A small multi-label image tagger, trained from scratch.
Model: 8.31M parameters, norm layernorm, activation swiglu, num experts 8, patch size [2, 2], depths [3, 3, 3], widths [96, 192, 384].
Training: adamw at rate 0.00091, 20200 steps, batches of 128.
Data: trained on telescope images of galaxies (Galaxy Zoo DECaLS), 44167 training examples, 58.5 epochs.
Rows from block 6 of a small multi-label image tagger, named by matrix and row number. Rows with one number belong to one neuron. Each number is 500 + 25 x the weight over its row's rms, rounded and kept within 0 to 999. All counts start at 0. Numbers have three digits each.
After each neuron's rows are labels from the 100 images, of 14976, where the neuron reaches its largest size: "strongest on" is what is common among them; "patch colour" is the nearest of a few named colours to the mean colour under the peak. Only what is clearly more common there than usual is listed. The data: telescope images of galaxies (Galaxy Zoo DECaLS). In brackets: how many of the 100, against the usual share in percent.
# gate: MLP gate (model.blocks.6.mlp.gate.weight, 1024x384), inputs 0-127
# fc1: MLP up (model.blocks.6.mlp.fc1.weight, 1024x384), inputs 0-127
# fc2: MLP down (model.blocks.6.mlp.fc2.weight, 384x1024, transposed), outputs 0-127

gate.193:510485515475469504469530476467458485500515531464432528510471478514498517442466532487487455485463503460475499509491473530538478512461494510499444512476504495503516510526483529494531509473451550484502523505469494506491532521537461420515490499536471507470532503539494485503536520469529510471534465501504464529500511493504497498468529496482477498490513510504468470466505515526495479497517
fc1.193:493508537491482484520490468446471476502517525451476545516509512560520503533513517466519490518492503480517504518483517480478538481498486456465509481488522478484480492458465502524507504498469537537499540501522480518496520469503490469492508502521507472441498486523491518494512520478499483499508486485496497557491455467539533454491526507503526511472520465525464519484507556523497489503544
fc2.193:483482510543477515462476509505539497471473475548534439499550491494527505528476510480485455513483493476512506469504472484523527479525511484539489464500487496513488496482469461530480531537510528492487504481545526464531505482511505486477523500480558554484498486546509538474541506435465492489469538505497510471493466514493472511537484499480525443532489466488490500543518501510531514540520
strongest on: shape: featured or disk (80 vs 30.4); edge-on disk: no (79 vs 24.7); bar: strong (30 vs 1.8)
patch colour: grey (75 vs 4.4)

gate.348:501514501494475515432518516538525536516525479539492502492441495500440518498508528515505505510525486523461495517476481516504465472465514505487492488529471486523498541520546511476515531520501508506486502518494510511518488458480521506555488468467547473496496483513501540524563495470532500469504525527524488455460496482504500554500557467500501504508497506477498482447459402490534521486482
fc1.348:520518494521438491464507500548481512484491482505492529496477476476506540490498496516494462488481455471472547508498423490510483462504541516487497500547506490508515539503508468558516495496475489500535542528519496500503466480515491493542506506478553535534522508477546515479490486441476545483489500498529488467498519514506511505477536478479487522537468519524475526496510424531515506527525
fc2.348:540519489480444491529511483494453466500524459431461523530447517500505509471509501489496474464500477499480522528490530497487449504505509520500482451463514475500529487456518494537519493487476507521511507501485449531497506499511489513493507490522487517525544496494497491509482505484526507468507474533497463559485511512523508458470558518484461522490504493549479494441499530519476468486518
strongest on: shape: featured or disk (67 vs 30.4); edge-on disk: no (64 vs 24.7); spiral arms: yes (49 vs 18.8)
patch colour: brown (92 vs 15)

gate.345:519482514502504518485503505494530478494500466486470451477504455458496513436489518512527440488432510490494479548515474547541479529550476511503491506484493488470506480516492486513514493485456525490506529524493507477506500529554496485452521503534493535518540502489526470508486481500531488449501450506465498498481510551437502471483492529468492518515492530478479451470514477513460492510526
fc1.345:513491482439511506497482547456528481502476484543507495526513474487516523497498523482485488472484495508503503478490519500523524478527495511511467473457504486533536522477531487504505522535538531502509486478522493492517495503499494522543487451457500494539509489515512507504542517502466540467509500535496474546502474513475489513505535464469474469528497494485465455486518552484520529473479
fc2.345:506483498471509478508491497507500513537502491529524500481497484542435524480518492496518486497495505504507484488470553509516507471522471491455530526506506465505493534511497512466552490488501493509497484513537507528492532496457499525479460518494480466477506551454515505534494518471527531520477505478498514527492480515498561548526532496522512497516469527448489492495477451519471478478532
strongest on: shape: featured or disk (60 vs 30.4); edge-on disk: no (58 vs 24.7); bar: no (35 vs 12.9)
patch colour: brown (40 vs 15)

gate.577:498467501492525490481503476492487470496468539493515496485524514530498498488477520466453456491511464462523510489507514499540535476504545534508481521533508504495526525537495479500474497484474526426510515469514525498465504492530472451519487510470482526444506480533529552441486518509461525499512520471491520479525536511540484503503483498554484503490511495486460512510536477469560489572522
fc1.577:503490511437507534493512449469474514523554555496487471477477530521473514457498536515477527494473483470505464508523531535508507507463486539537477499501505505527518514508514518472528484443472531500502494493484511506485527563492465515534482475526485493495499530475501515529501517536521506502517472530501525472474535495523459540440508485501495503485523496455469431459497460507497478479492
fc2.577:519485523512518489489542523498468503509480497512490501507496537501520508527525505497529515491513496495465496476537519561530509526503509484459540495509521461487524542464472454531505442494524472519472466547511476473515466494487529505448527544525526520497450457527529493478474523505471465515532507464475466518510492476466516472523459517480477489494531483530520512491470518493477490494490
strongest on: roundness: cigar-shaped (29 vs 8.1)
patch colour: brown (48 vs 15)

gate.556:463441526501503503510556507507467480502481488476497522484480510510495520488498502487445464541520495502488463506504509512535488486506495500502465530491504512488459479529486521499513538494479491471512488463513459489468487515514489496501465545495473492493475471537487478458501495492514504459505514471505481543521524493486505499521476529540500529470465515515535503478445519511520457543473
fc1.556:540520492490511529463501461503484504498526518481481543508482511475447488508537515510517488461504486495508479534507503505479482509472513481467518504522465481482542526539513525440508470458489496490542465529476513518489514481513510462547511508502498499501498438515512524518490522526535497538530484483505536512497508466529524485523481478530497533478473529501536506484475484477517511535484
fc2.556:521493514507480480544487510497549504486446544505502512535516449494527533519504509478548471479512465519488515503450518510520530487547492490539520497508468485479533531497501502523474495456490502494508528513536499510501488498473470532522472545481516462508504479557536513492484502488483506490542499465460470475483466483513456515533474516507513501538469462494488516504531521498508470524517
strongest on: roundness: round (71 vs 20.3)
patch colour: brown (56 vs 15)

gate.207:511471520526484469523493465504438464475501506439466502523460474519490517488483497503503484486516482515430523525528496490463463462524508495489516523517509489475512503503490496504516489425478476493481548515503456530516505497529513448461519532521512550474517466530510516446487507486496509480531472499484489537505502515550506449499497515528481547514501516535522530478472504490492447524531
fc1.207:500498539509464532450479538495511511513528474486465520497505499510498475492495541475551456493474549482527494517482494532513516500518465476487502470469483486487507510465491497533494450507519533526501559521500488541535500506512494479539517522545525477492525439558502494479532524482540468506554530546458466512476461486485503518514486466472494469491481485492482484479519497498484477528507
fc2.207:491451480543519501501480518511460448490474497486519511555519503493566550507508487434458494503519519503510482455494456495460483509503493526526483527521560524496498478494456476549505480536542510514468475493521482490526527509500519483526502504511500504440492459539482504481500519480482493500516491460514475475515464490514485454511489484497463497499525455535496500509499521492504485522528
strongest on: shape: featured or disk (67 vs 30.4); edge-on disk: no (50 vs 24.7)
patch colour: grey (32 vs 4.4)

gate.748:516479499438477518500564554493497495514503481520484490502494479497482504446479534503485491485467493490496509532482483496564519496490534503484486529486496461498512509544547509503544563484505541494531484444473482500479489496519461453522465512480483472565493526484518470516497504568545496472519502510475479499490525518456527514493515523490473496495467577475480472468487505468498503481476
fc1.748:500491495452484498471496510491500505476523502494497489459461492483482481438462503523508517495497523510480493507519515527502496504502453543566497498480520510515503488495535500487492503460509501491512505492477463543477488556534469491512503493521478535525561521486502488502501467530516513445528498531473464484462548533501442524462493514493479492524516509497481471485534469496461449524502
fc2.748:489466534514519503499461516555505509486481478510508508447500528491438533471475500531562512519499517501505495496524511522480464456497478470446568545527529453500484551514533518483528482465495472492497491516509490553504490483507526495502504490500479497524512501445542509481499491523541527504503534491448528534479530485491513512501509482535544545493484549479518472492472468478502490490482
strongest on: edge-on disk: no (50 vs 24.7); spiral arms: yes (40 vs 18.8)
patch colour: brown (57 vs 15)

gate.656:505474516472492518478510507510486485576466516554483443515484484513515543516497501499503513484501508504472491487525495532528552472491494511519530505513519486485517516506527462490526509488534512533505449496513476474465459527448506514581503454514527486527456497481520469534507511500483485485490469530501518434510510534475479522516527510489486474500480477555507471479487525519482521489481
fc1.656:506496486518476494569498498482485484537505492462465536504537504476470521521528505461531501503500516502527486500490519494485472437504476509483518493489509475543499497449490508551487518506492520540526468507506468547482502504511494506539482523500463465526492501508512482499508497493492494483524506505492521558497481479506519517492483533512501508486467534516478491488480597474511498487524
fc2.656:496516497505510482480511526501507513429470490493472535471540534527482502520481492464493477504485487489492532497513500536569526496490508489442484497509465507514493485491469548467539495521505487471556463536509501490489521499542508442476474515494471491489494488529476498501512511465492464532464525469511522521516479470485535479502465530508487447481507462509498520532456554503491491538492
strongest on: roundness: cigar-shaped (25 vs 8.1)
patch colour: brown (66 vs 15)

gate.123:515482493512456494501529525539488473484491462517473512487472466511466554477474499511475482484461494512460501528495473466530454463468531521492468532471482468521511479508551527500547585495503502489490476457472470490532483484508502479518479464486520492536494484499475490487560484526538476473472492522485508543497485497473516503514548480491483491496449551497532489488442513484499504476451
fc1.123:520558495488500468532478519517533481454442472524486512544516447466520482516510506484544514476487537536470484497499508504508534528537457506513510449468492497488520491443541442538456510528526517507515541499499508511553495494511530494516513496517521498505527467509507475495508510527477487486525488490465468514501432512465485474524546506473459489512507509511496516522525539510476525484535
fc2.123:500465490483491463464477520521470515528497461485457448478505495513491483491465539483488527501532523482504511490517539491514487505526490520508461465457533525507494485419441456537455503542505505513487514485487471534507502500526521486442485526505503507491528549487474496483545496485486475492496515496511486505485478529507493467485539486507488495490541497514486506494486463500491478497538
strongest on: roundness: round (63 vs 20.3)
patch colour: brown (63 vs 15)

gate.29:528487497500478498497480538493540534451482445476530512499487512516492500489442494508513449477448449506489556514453482514555501479529517511489518486471461415456526526499479546500538531486485493463533477502501454490539527499521456477499503500459490490506480512543499517506493502487493479465511528481452488507516484482490516489494502532496492498489510493503496493496454524517493484552486
fc1.29:506482513523479517554492450474481517488488527441511529482480529526478503503475462490529476498538493508472506512487521541498480462486461511511553522521506495472496492517522549471495492435468494504492526547520497520455516526487497484516482480520474494456487481503492494481464470451501550488483532521469539547490508454531486468476470543554519535492494478522489525485481526553462461495519
fc2.29:517559524463470503482448527503517456536525452541559518462519450472469524518495491519473524475496524536507462500500495487496499470508441457478541500513494471505532541487512505464524509535503486527541534452512515517488497480503517519473490516507524510487504527500529523534544540504533462467481464493444499493486502535505504459528488486508549446534509512494505509525491473500538480472499
strongest on: edge-on disk: no (56 vs 24.7); spiral arms: yes (50 vs 18.8); bar: no (41 vs 12.9)
patch colour: brown (38 vs 15)

gate.597:484460512505464468518502505515477479481493483481482515524451467549491542485458496504468454499499506516425518496503507496517480470505508533528476538480494518468497473508476521502521515483488500470481477483506479492489496511511486497478458522509496528480506518563475502472506495474508501483513480490491481553533506515531471499534487512529458489522507482547513529469467543479507452548472
fc1.597:511511511528507545435494494541506512493503488532533456482502520465495499498480492536524522488549526540476457513550463484463430506502475485486535496568455487492514503546532523446486484470511498521484482499481503500478486487506585454457528479534553538466518477500502502513502519502520471509502469478485506487476490486516516441507482510511512520538520506510522504537466469492494485495497
fc2.597:510480494496493502475527488452482462581484539519495470503484519532490520517544517474481464492530491508483482474490508530504538475547491514480500473540511491478509503511498478505515493518481506559502469521531505482483498485476484490474489527487520519474485448533511497524503483456489472470484481449516477541516491509507502475541468518503454481498515485513487494467476491510506501527553
strongest on: roundness: round (45 vs 20.3)
patch colour: brown (51 vs 15)

gate.648:464531535480505510481475467530474497492497463491502511501498514461448530495511545504478521536513491518475486535526480504465462450521494492514503466556491499509460501494548484510479500486488515507543497499494452544528481486551526465509537512492524513525525437520521555468498507507480474447557515461489491536466477487520474460489501514542502571487494544489492489476453472490543496545515
fc1.648:474544512512478501534504516507506476491504512527534563503466489519493507505525437503483482521471514523482461486474482490539547483480483493487496518486485489530498552512497499513523522516491469482539506469512538490501525514491481518536453517522472494486500519508533475513537531494499566509478510498497489503508512487508507525534494486493499479550479496458519548524508540503524496516483
fc2.648:496455509522531499523479511490500523527527499534500481499467496485485501499486478522544493498512545461478500521512432549523443502478470511523539519531514499455498464522518497527545481489476515473487455527522497483497484525483517516471467490533474515479474476519514495516474477512494518510500492472456491545548547511490485529479447493499495510477550526485483482459477529509461525512477
strongest on: roundness: round (45 vs 20.3)
patch colour: brown (52 vs 15)

gate.561:490556528486504499514466491542476487466530494483464559496492494484497483474491503486508540496503530513510461492482465511492508530422463478499489481498490493540497482484519503535506488511526504453543510474461491529563538513527480498535511528555503477481524477512463496481510555546515488523522512494449484504488479458490504544483524463487512491492494541450523510527512469505495498489466
fc1.561:495469521507484471462458541510523502515441527544520475493521454522514511518481480500513493501528533499492518461530492485493510482558479479489548523487533486481514531504458473494490451497528473512483507485553504537473450493464507528486473475506536544449517500512524492492530511491443516499512483498488491493520507528536506475530498475521508467541514440558493520522518475486500470513494
fc2.561:484532489463504454535449448461475455496545501486483498486488513540501475483460537520474519515486499475494498513504500470484521507476488526530492458515503496495483465474542495530505551482457547484503515426484492477508499513533479487499520474507519537472510511493477526478498524500466454473476473503495500510548506518530486521465537498500517512468545522498470495496498491532506518520511
strongest on: roundness: cigar-shaped (27 vs 8.1)
patch colour: brown (82 vs 15)

gate.410:523445489490498506471539480458498504489514515518502456484494488482488512486486544536478455492462463446490509480538500497526479511502538532488478524472481502494520517526457521458494522479441524492477478519492528456472483498523489431457502505470500539524489514531523535497514485490496515452509496503520498523492529537496504499497474517497501487492523501492485459459506550490516520507500
fc1.410:526506489538490449552512524521465494484482495492479546514494482528533512512486454483524498482536495501495554533467468477509518499450532460472520546511546480508506489488540497562543506498535470479501524484511478490518477460476482511525497492495518483512490484480484448466476489522508494547449516519494507513550499484461537501509506472475505493490467511528531546521493517516463503486466
fc2.410:473515484471490468495463488444512485481499513522537498521498503554512518516482521508434492512487457488476540484485479442521514478502542515524474482513470508486493503509494533461510561508476537483494500428517525451486497475488475516515478467453520530484494537537515539500521509482460490470489487485522495518557509542543488495514493485493508468502553434509479507488494541506565508580486
strongest on: roundness: in between (65 vs 33.9)
patch colour: brown (96 vs 15)

gate.162:536485516482495498508542534487514488507481486498499521454503476484449477482483501506527490471508506513501495549492503525538484468505490466445532524493496432483522504541554520499504523474503500479531525486489477534478463501505492476534484511491470482523489471493522459486493486547523514478521533533451493533493530506467553497490494503527515522475464565508521505489475503500480490508464
fc1.162:491506518541496516545512520512502474486458496491525537509515491494498510516509471485484447513522491505530494524479483488514507459492519475471511517556460494461489518559546513524491515510474514487505552486525519497466482450500531480554456524477493473477475456520524504467500519486510547511490516501504525533530495483511522493519481501574516533494442524514511541505499515505541519515487
fc2.162:552524440456471519496529532483518493513502540498489518524515446500500507509523502482505475445500500519526522536471481478488522499521523533501478505505480491496548470526547544485528502512512516533565500514492494521462491456499454506515456496482499471502529508519488482558518473516527477506510465498526476485481485488526519476502486504472468478537503486516469514503536508472483487499511
strongest on: shape: featured or disk (76 vs 30.4); edge-on disk: no (72 vs 24.7); spiral arms: yes (66 vs 18.8)
patch colour: brown (71 vs 15)

gate.673:542513478454489481477506521490523531501539471513500501489459501492490487482494508527526501454483474506501526520481507503538518514497517515488502485463507439513554556467516484521525529497508498488532482494483477493510469511500452515506513490474503492583508521474519496524491505523507493480509518555481467467485546516469518551478520510459482480501506517470480488463518483485491513491480
fc1.673:487490500459514495482486495501490461528508545525487468452538475481471465450498532516502575510465547488514473489532512470481512505494478499523494524479526513546494479489502491479484490485518501508524494463446525537504519519528481475461522468533487533498553519460508510510518488593508462495505480518485506500456518539511484478493506482479508464513515533467494458528538510437500487485508
fc2.673:440497550501541507466503502495540543482490492524504464501504516503500522480505501498536493573494511510527493488485517496500512513522502462453498509484519499511433521507535489501513492511515499506466496523509531503493496503481513498498516453478479505511514532459500515538503478523510527523521501513523522474483505512487531554501527483486509489520503485476485471501552476485514526444510
strongest on: edge-on disk: no (91 vs 24.7); spiral arms: yes (87 vs 18.8); spiral winding: tight (54 vs 6.8)
patch colour: brown (75 vs 15)

gate.7:460528521510494499481469527547519458489499471520509502508505482464474527494483527513445525531460499478498497484518456464501446491446513495490455496492475496527484531497488518483506524538487509471524472426460498503533523465549519500493490473494531509506508518495497552508579546511491495486510501474511484491494477483512505516484557447503513501499510539474502487524477523472582538491475
fc1.7:538515443517492482488514505482540485491519500502494498508506464483551469505500514515483490456443453501513519484495471469520516531505535537497448486450451489506539486516438498491512552527468501489483541487490501442544537490514487490469522509469508491490483497528474488521512503484497479497481457502516485481510465510471518500490539496443466465502492520477521501514491523485496528477503
fc2.7:451488523523492500502477522519510521484478508491510510503479516522491515456470490466491489545483512521443544491474512522489474467496502506542490496489491521516459500494535507523514477516506485509477499537489489536523533514505472508467492512496461504541538533514495538476536478457530524504518528502515475511458490471535447524482529487489468465539508487477500499471478495482516444479506
strongest on: roundness: round (50 vs 20.3); shape: star or artifact (25 vs 1.3)
patch colour: brown (49 vs 15)

gate.54:528490494510481478518541491481501468509496492476475505501503448489507511504489519516479447485473470455505511526498470467531487516503537490444468507504453464456508485537487511499516540493433525460502538466514476475493479472520497490510487539483500506481482463542491471484505511499493489496493449462510488522547488529490569489499506500505500539465489529539513520495476493514491509529503
fc1.54:523511485528501501472497470472518522438495459471483472525474530512504518506499491498495471478483476491483497464507536521531466542501502521507460468440486516504515491442466515474482514524475500491459461527499520459530536519516531508474517451498519518502520521496480500491492489447490523484486493538523520523507463491467494498501535497480496492501522444499491476474515530536497522491498
fc2.54:483471505513472499491477526518517538495479498536493471504495486506453528465482539496472512506460474494455530462498494484513472449501526491513470514480489523526500522486470517477515508510502506490483522483473519506535532515481487507507472468473491476545510564499516515481518501469500543492514559497504505493503487527501480510505529473516528472512478525432502472494453455492547496483478
strongest on: edge-on disk: no (51 vs 24.7)
patch colour: brown (58 vs 15); grey (27 vs 4.4)

gate.285:540509440505520485456505487515540477491510499502484496480511460471474479496506536502485479455469474500514500512498499463501488507481543565524444497508439511509542477534507481478491557519466511447492509491475521481504508478546508470499513511447509516487511470513485533496523472508503482493489481497527514457498501519496496545509532474496459513496496539474512497504509439431535522513500
fc1.285:503467505465464522551537486469457485543493548472477496521467494563515485474479499475484464496519494491479503508473535529543560494515499518523502519475516526465502500493503521534501497474495519530510531507512515508478501534475447477509434510514461466476495512529514474503468494492515527487523514538496489557492526504517475463503489553512483465514513470514472514458533534521480464482509
fc2.285:529494499533495518519536507517490502500493480496504525509505527453536486545515490505493502477555470498511474516513475504504474526497494496494514462523475504449520479512426512526459491493491482497525501477525494472494484497484540501510485532510524460474449450535499442482455518482488493496489536476476507525513485465468514444502439515524524530466486507528521533511474510559463503518477
strongest on: merging: merger (28 vs 2)
patch colour: brown (53 vs 15)

gate.702:484519532505469518486501508546477490496504550537498494519484499484499485466477542492503507484506521480463485492499441495522521498466512498507513505546490505499527532531546498522475488471503517484534535489479554515554514489512490467507482533525537513469525484530551523488518533506494514514540522482467473465467488481522488494492513472490498481548536524441485515521526414454533501509526
fc1.702:504482495515508523508493480496515519469531457449489457510480540489476549507499497544499480495470478494505489524512489508482443516522493524514493500519474483467503474511462532443532531475457525507450460502511453470466486502510518500473523510495515506517462498518460509516494503509524439480503459454505507492530491497503492496471464530529499541455499486548504455456439493515487499523486
fc2.702:493487501486488512486494484513447449523519544490463529496485456496532522511526540497495493509482482490479474489525449517486530509498475512523483481526464490505494504505481475523516501480499482501524487523545467491529511508517512456512481537495560513455496460523510506478509497466458477511513470482495490465510479484524478484509510473479496518503531471509529516509468518510494479540519
strongest on: shape: featured or disk (66 vs 30.4); edge-on disk: yes (57 vs 5.2); roundness: cigar-shaped (27 vs 8.1)
patch colour: brown (75 vs 15)

gate.630:479496517501512503520479485509490466492498499472511525489503491470486519469493502483481459507469512514499466512493479529499490484487466521539483515543475523505487473540504506504515481484476508449540486502509486512477519523564487447512502545518481522476536475549485498456483506511499509486522476465469512474516514508514452526508466514544474533525479565460495508508504532494500440567507
fc1.630:453509523439497551473527506493500503511536543507501544466497517553478460487494528498471513550512482490526466515482526492522551480446515484486500514477468498512459510540529546479511514484498524500528500465482533511484528496488446488568458486488478422496483510495488521522506511530556496516501537544493529526466528463511513522510512482512541465487481492464500482479509489472535501503446
fc2.630:464481526523514506519508513518482506475470519507493521542489504526515521491504477476484486524498509498454493468511472493523478491522516472497489548508491501478481498554494520500532498502505479499486490486507520495524545481507525496449460544522473481470480511521518490491491528483508527540528485435488493553559475461505502453531475473509492507508513497501521523500461523473529486516493
strongest on: roundness: cigar-shaped (25 vs 8.1)
patch colour: brown (33 vs 15)

gate.32:531489495472448491490488495519490508514525497483459541492463459523438544475481520520516488465497494523455524540499484503480457438480497520515502530500491482494532492510532548473558516445496490509518503495505440545494469502502478504543475504499508504523511477527464517490531486519528488488514474521482498517484503498543485512485514483526488528498452538532513512469445478494476449523459
fc1.32:500491500465530519512504523483493532516510527515514516491497524505470490440509522465515508493496514533486496495486501523500525445527495515508507510523538510538506495509530492532497491491526502518518522533505519553492533519515477493490494522499469484513535530477527518494473477505514548487539543507473492481448529507525483515490475512508451504540519522422466482461517508446503460509532
fc2.32:485508508530501528482454466515516458514539512464509480486520480492478514490521508490497480508470496479528473525521514488482482477505495507469470481524459468486499529518507496491479497477464510542445582478505510541503531519461545483519510520490490522482508481506520556518545524504541496492521461518510519469470480522536525526475510464522482518508501478493508451462497433468523498474557
strongest on: edge-on disk: no (51 vs 24.7)
patch colour: grey (26 vs 4.4)

gate.35:486484504496467507490518507576471508507491497511453521492466475491412518471497499515499525499511534525447492510511503497506485464464506512524502564487500519514499504524549521478526529460522474507521465476450489540492488506501496473527475495523491487532486499476508489505523490556542494499520530518485505506485518484500476496519526504533488504489441569514543511492448483469505490470460
fc1.35:483497511533507480515474434478503491498547525485497482441524514502479500513495533568496505520483493480495473519544502499455450498480473511513499494524478516504477447489481548436485495473435507492457515504517492471502484526510520511481542501517516544467488462522452515468500475484480456472470477500493530505491495497512491517469464507504551528473517510498520485513463488532472490539494
fc2.35:521520473484481485523542475471474504516509515434488523511465503509532491521492476531485493485506443498508520548484502504518490547484519538519493486490479514468513489511484514482490505489454503481538510509465480457469483511500477483499498497502494484503490486500477469521460508500486480523469465504541501517511525497493483442465500541492483516475515482549490537496493506546468493514494
strongest on: merging: merger (25 vs 2)
patch colour: brown (43 vs 15)

gate.460:470507545523464468514464509502536457490463468497488474515509438486479508496470517515530477526492533497494521551515494499492463500525497474496525507491466513443475517490524480509477493502447541504481545501472531522480457478534548452470484479512528545503545497501536525493522507506511502486522478522492508544496478549508494458506541499529516502517495525541480527485524523494524528476520
fc1.460:513531497519483518494488488458550508476541495487507528487500498493473460515534522530533466490465482501526483542490528507506512495517499507492504481459477497508515526464508498509471507507461512531511570552493544507521506494510518470498524511491497504518522475503522535507523481479528528477494526578499512524417484496491501488499497509471502502516493498457487497469540535501509519494531
fc2.460:481512513502545493498470494465522513474472510493523519513475526500494475491500484459528507520486496504505505465439524513496536533486491478505502484472507530520483551485489504482481496520515499457517540515470537490535549505473487499525527446491496483461516496492519519501506507503483545496502544526521506456505509507510488525497547473484522476505523484424494482519545447519534518488513
strongest on: roundness: cigar-shaped (26 vs 8.1)
patch colour: brown (59 vs 15)

gate.445:474439498513494453460499524485486491476481516514502536490487469538496504472439475509489490505488497486485557473493479485515490484458545503506509606465524521512497487528468506472554486484523479446481478480472514477487498491505469471473496467502515550480500535499480484476510474506517508515482502520501510508552542525515501506513500465496505453509481496538531507507509547483487465512455
fc1.445:526490483488541470493496457448489474499509539462483496475538518493492469517507509518519555515492467473532501506542532461429497514470530479459516513483512479522480467500482497461503495462488492486494492504471489497483521466515522468461568450496499511469496499444483514504483470535505474515479484513527578504493508485529541466466517489500542516460502515521517468507507509505490511457507
fc2.445:531528472474473516519533521540518490512519501471500541464514452455496471515528476541485514487522490523531498530535532459457504493515492509481500489492467476492503473511520497488471491496509463534557551492525448550469471481506512517508485555485491476532506466475487474517525466518522489515498472521520485485461508478520533472513466542519491546503467518545535546531490523474481473512504
strongest on: roundness: in between (90 vs 33.9)
patch colour: grey (92 vs 4.4)

gate.199:511479515492459529456509474510504511520509498518467459512467486490455550475506570522516464487480512511421480530520475525484458463534483529520494494531479496472512503523527527458508505468454541525489500531503491527512487507505522482509504498516531514494529468554521522514524485477530465435547461463497481508462480518516472471505512518506463542518517493505480461444454451489492482525531
fc1.199:525480514477503488513522474493472491513518540521476467466509527542519501480502533532513523487523532485491477475529512492473494507523474488481508498498557469508511486482480510508485497482490520523460500482511482511494471522476473552479502491534485510483513527491500460508509491512494445481501482464487474523494512513507524490472506522474528501488554467523478474498487468512453478516514
fc2.199:491535514480478479514508494496468514556548468524510474518453539519516543515479508525493539507530504539429497486512523484482489495493476492481521479496548491517495480432511487501519516478534488509465469483514472493534480532464491553488545515513525526525475536525465482492481511491485484491502486499469460497508510516495515550517532513484494489514521488491529510499452489513480463475482
strongest on: roundness: cigar-shaped (26 vs 8.1)
patch colour: brown (78 vs 15)

gate.357:507500490502469475502492503523530470473479485486486517469471461511431487459452497539492494483472518504481503554501500502539470499474506539530482556462460512470509491518547552468504565489460502456523476449425511513499482521525489480517456448495461509518517491487494501506528474584540463466508505524473504543497525514491475477491528499527493498477482543514520504494496503479500506513450
fc1.357:506491482508503503423506494451510509486503503501506503484522551523496491495525519511518482495479494458558529510476474491483506490501542512510490512503525518501504471485480545468505484524488527524496482517479505475460468495494454450553518459481474504511496465492479518502480462535519455501483472487526522536495523516502489463478453466477488471467488469543451470496507496485486516543493
fc2.357:502518540523546495515475491483488444514458494484513498481530503512549514525500498489529498501470531488514466451518524521498501535474495487491515461501490491516500502512484443539520458549477499497480455514530504464449489506538546501422516478520502531443488497483485542505481508518501487525483487511458543504520511498491494544516509476492491477515520509533498526531546568515477520460478
strongest on: edge-on disk: no (56 vs 24.7); spiral arms: yes (42 vs 18.8)
patch colour: brown (65 vs 15)

gate.437:489514525531480509503479480510491482424478463463483525528517503455495509506482514512498511502465496518467481480552505506495438496510483517514482484476469502499493484473445492482473516489474500513495511510474484519524531505578559423457531514528508519484520484518512517459513518473494501463547494480472501533486457466503479432505521521513477529504474531514520505513476565504515473488519
fc1.437:488525545519444497456511464541474534476523519532470498507492502507509506525507541550523519511491528492448490471536470460475497510489491475475500481482490492496499515468441492484474506498484505531500483501487497515543501474501502504481527503541548521472517514540515517509547513461489448477546482441504443480473472473523523482534528526467519496507543447518498515521471506506510503522532
fc2.437:489445507529478514485524534515493489470460522527533493528500505517508503483476514480484472497505510489467519492493440472514501475542551482498523559530515489456507517579488516508527479479514493503503494497503527506512525467499487448451466534516503512466489500536554502501491512486529496526520522422493482529524485479522514424523449484501506474533509485505495506519484477472508474542521
strongest on: shape: featured or disk (62 vs 30.4); edge-on disk: no (51 vs 24.7)
patch colour: grey (47 vs 4.4)

gate.495:498496496497496491461499490491511477476504470450460511488518476480483498473477538487489480499475493492490521510535521505475440500517490529518452489480493513502489432486468476469481476499472509475486549531477490529507531497592522437444534515503517561496553478506474521441493470468492499484519480521490494513479479515502488474482511493498465523504485544520494498498515525484485459502533
fc1.495:532500505512478479479470513515524525489462457524532447505516494471513485499436509508506527463516495484483540432528498484527492513505497498486513469509482475496539526454463494505439511486520476454527479475480484505535502508538513491491499511485530525513510506499520494457495546490428529478532543513459477465523480499495520504505507540515514484497514528487498510559504480499515512525493
fc2.495:512475495510516504500499516485507508499472432506521461528476530533492506518515489487560459489515519498523498498461550507544492526539490503480520490467503512458508533487496498518491485524488514493459482511508533465479488470481549491500457482502471484479501514489528497541497525497516506508502520524495508518514481525479522488533543525520499504503508464504482488489531488512501541507508
strongest on: edge-on disk: no (66 vs 24.7); shape: featured or disk (66 vs 30.4); bar: no (38 vs 12.9)
patch colour: brown (34 vs 15)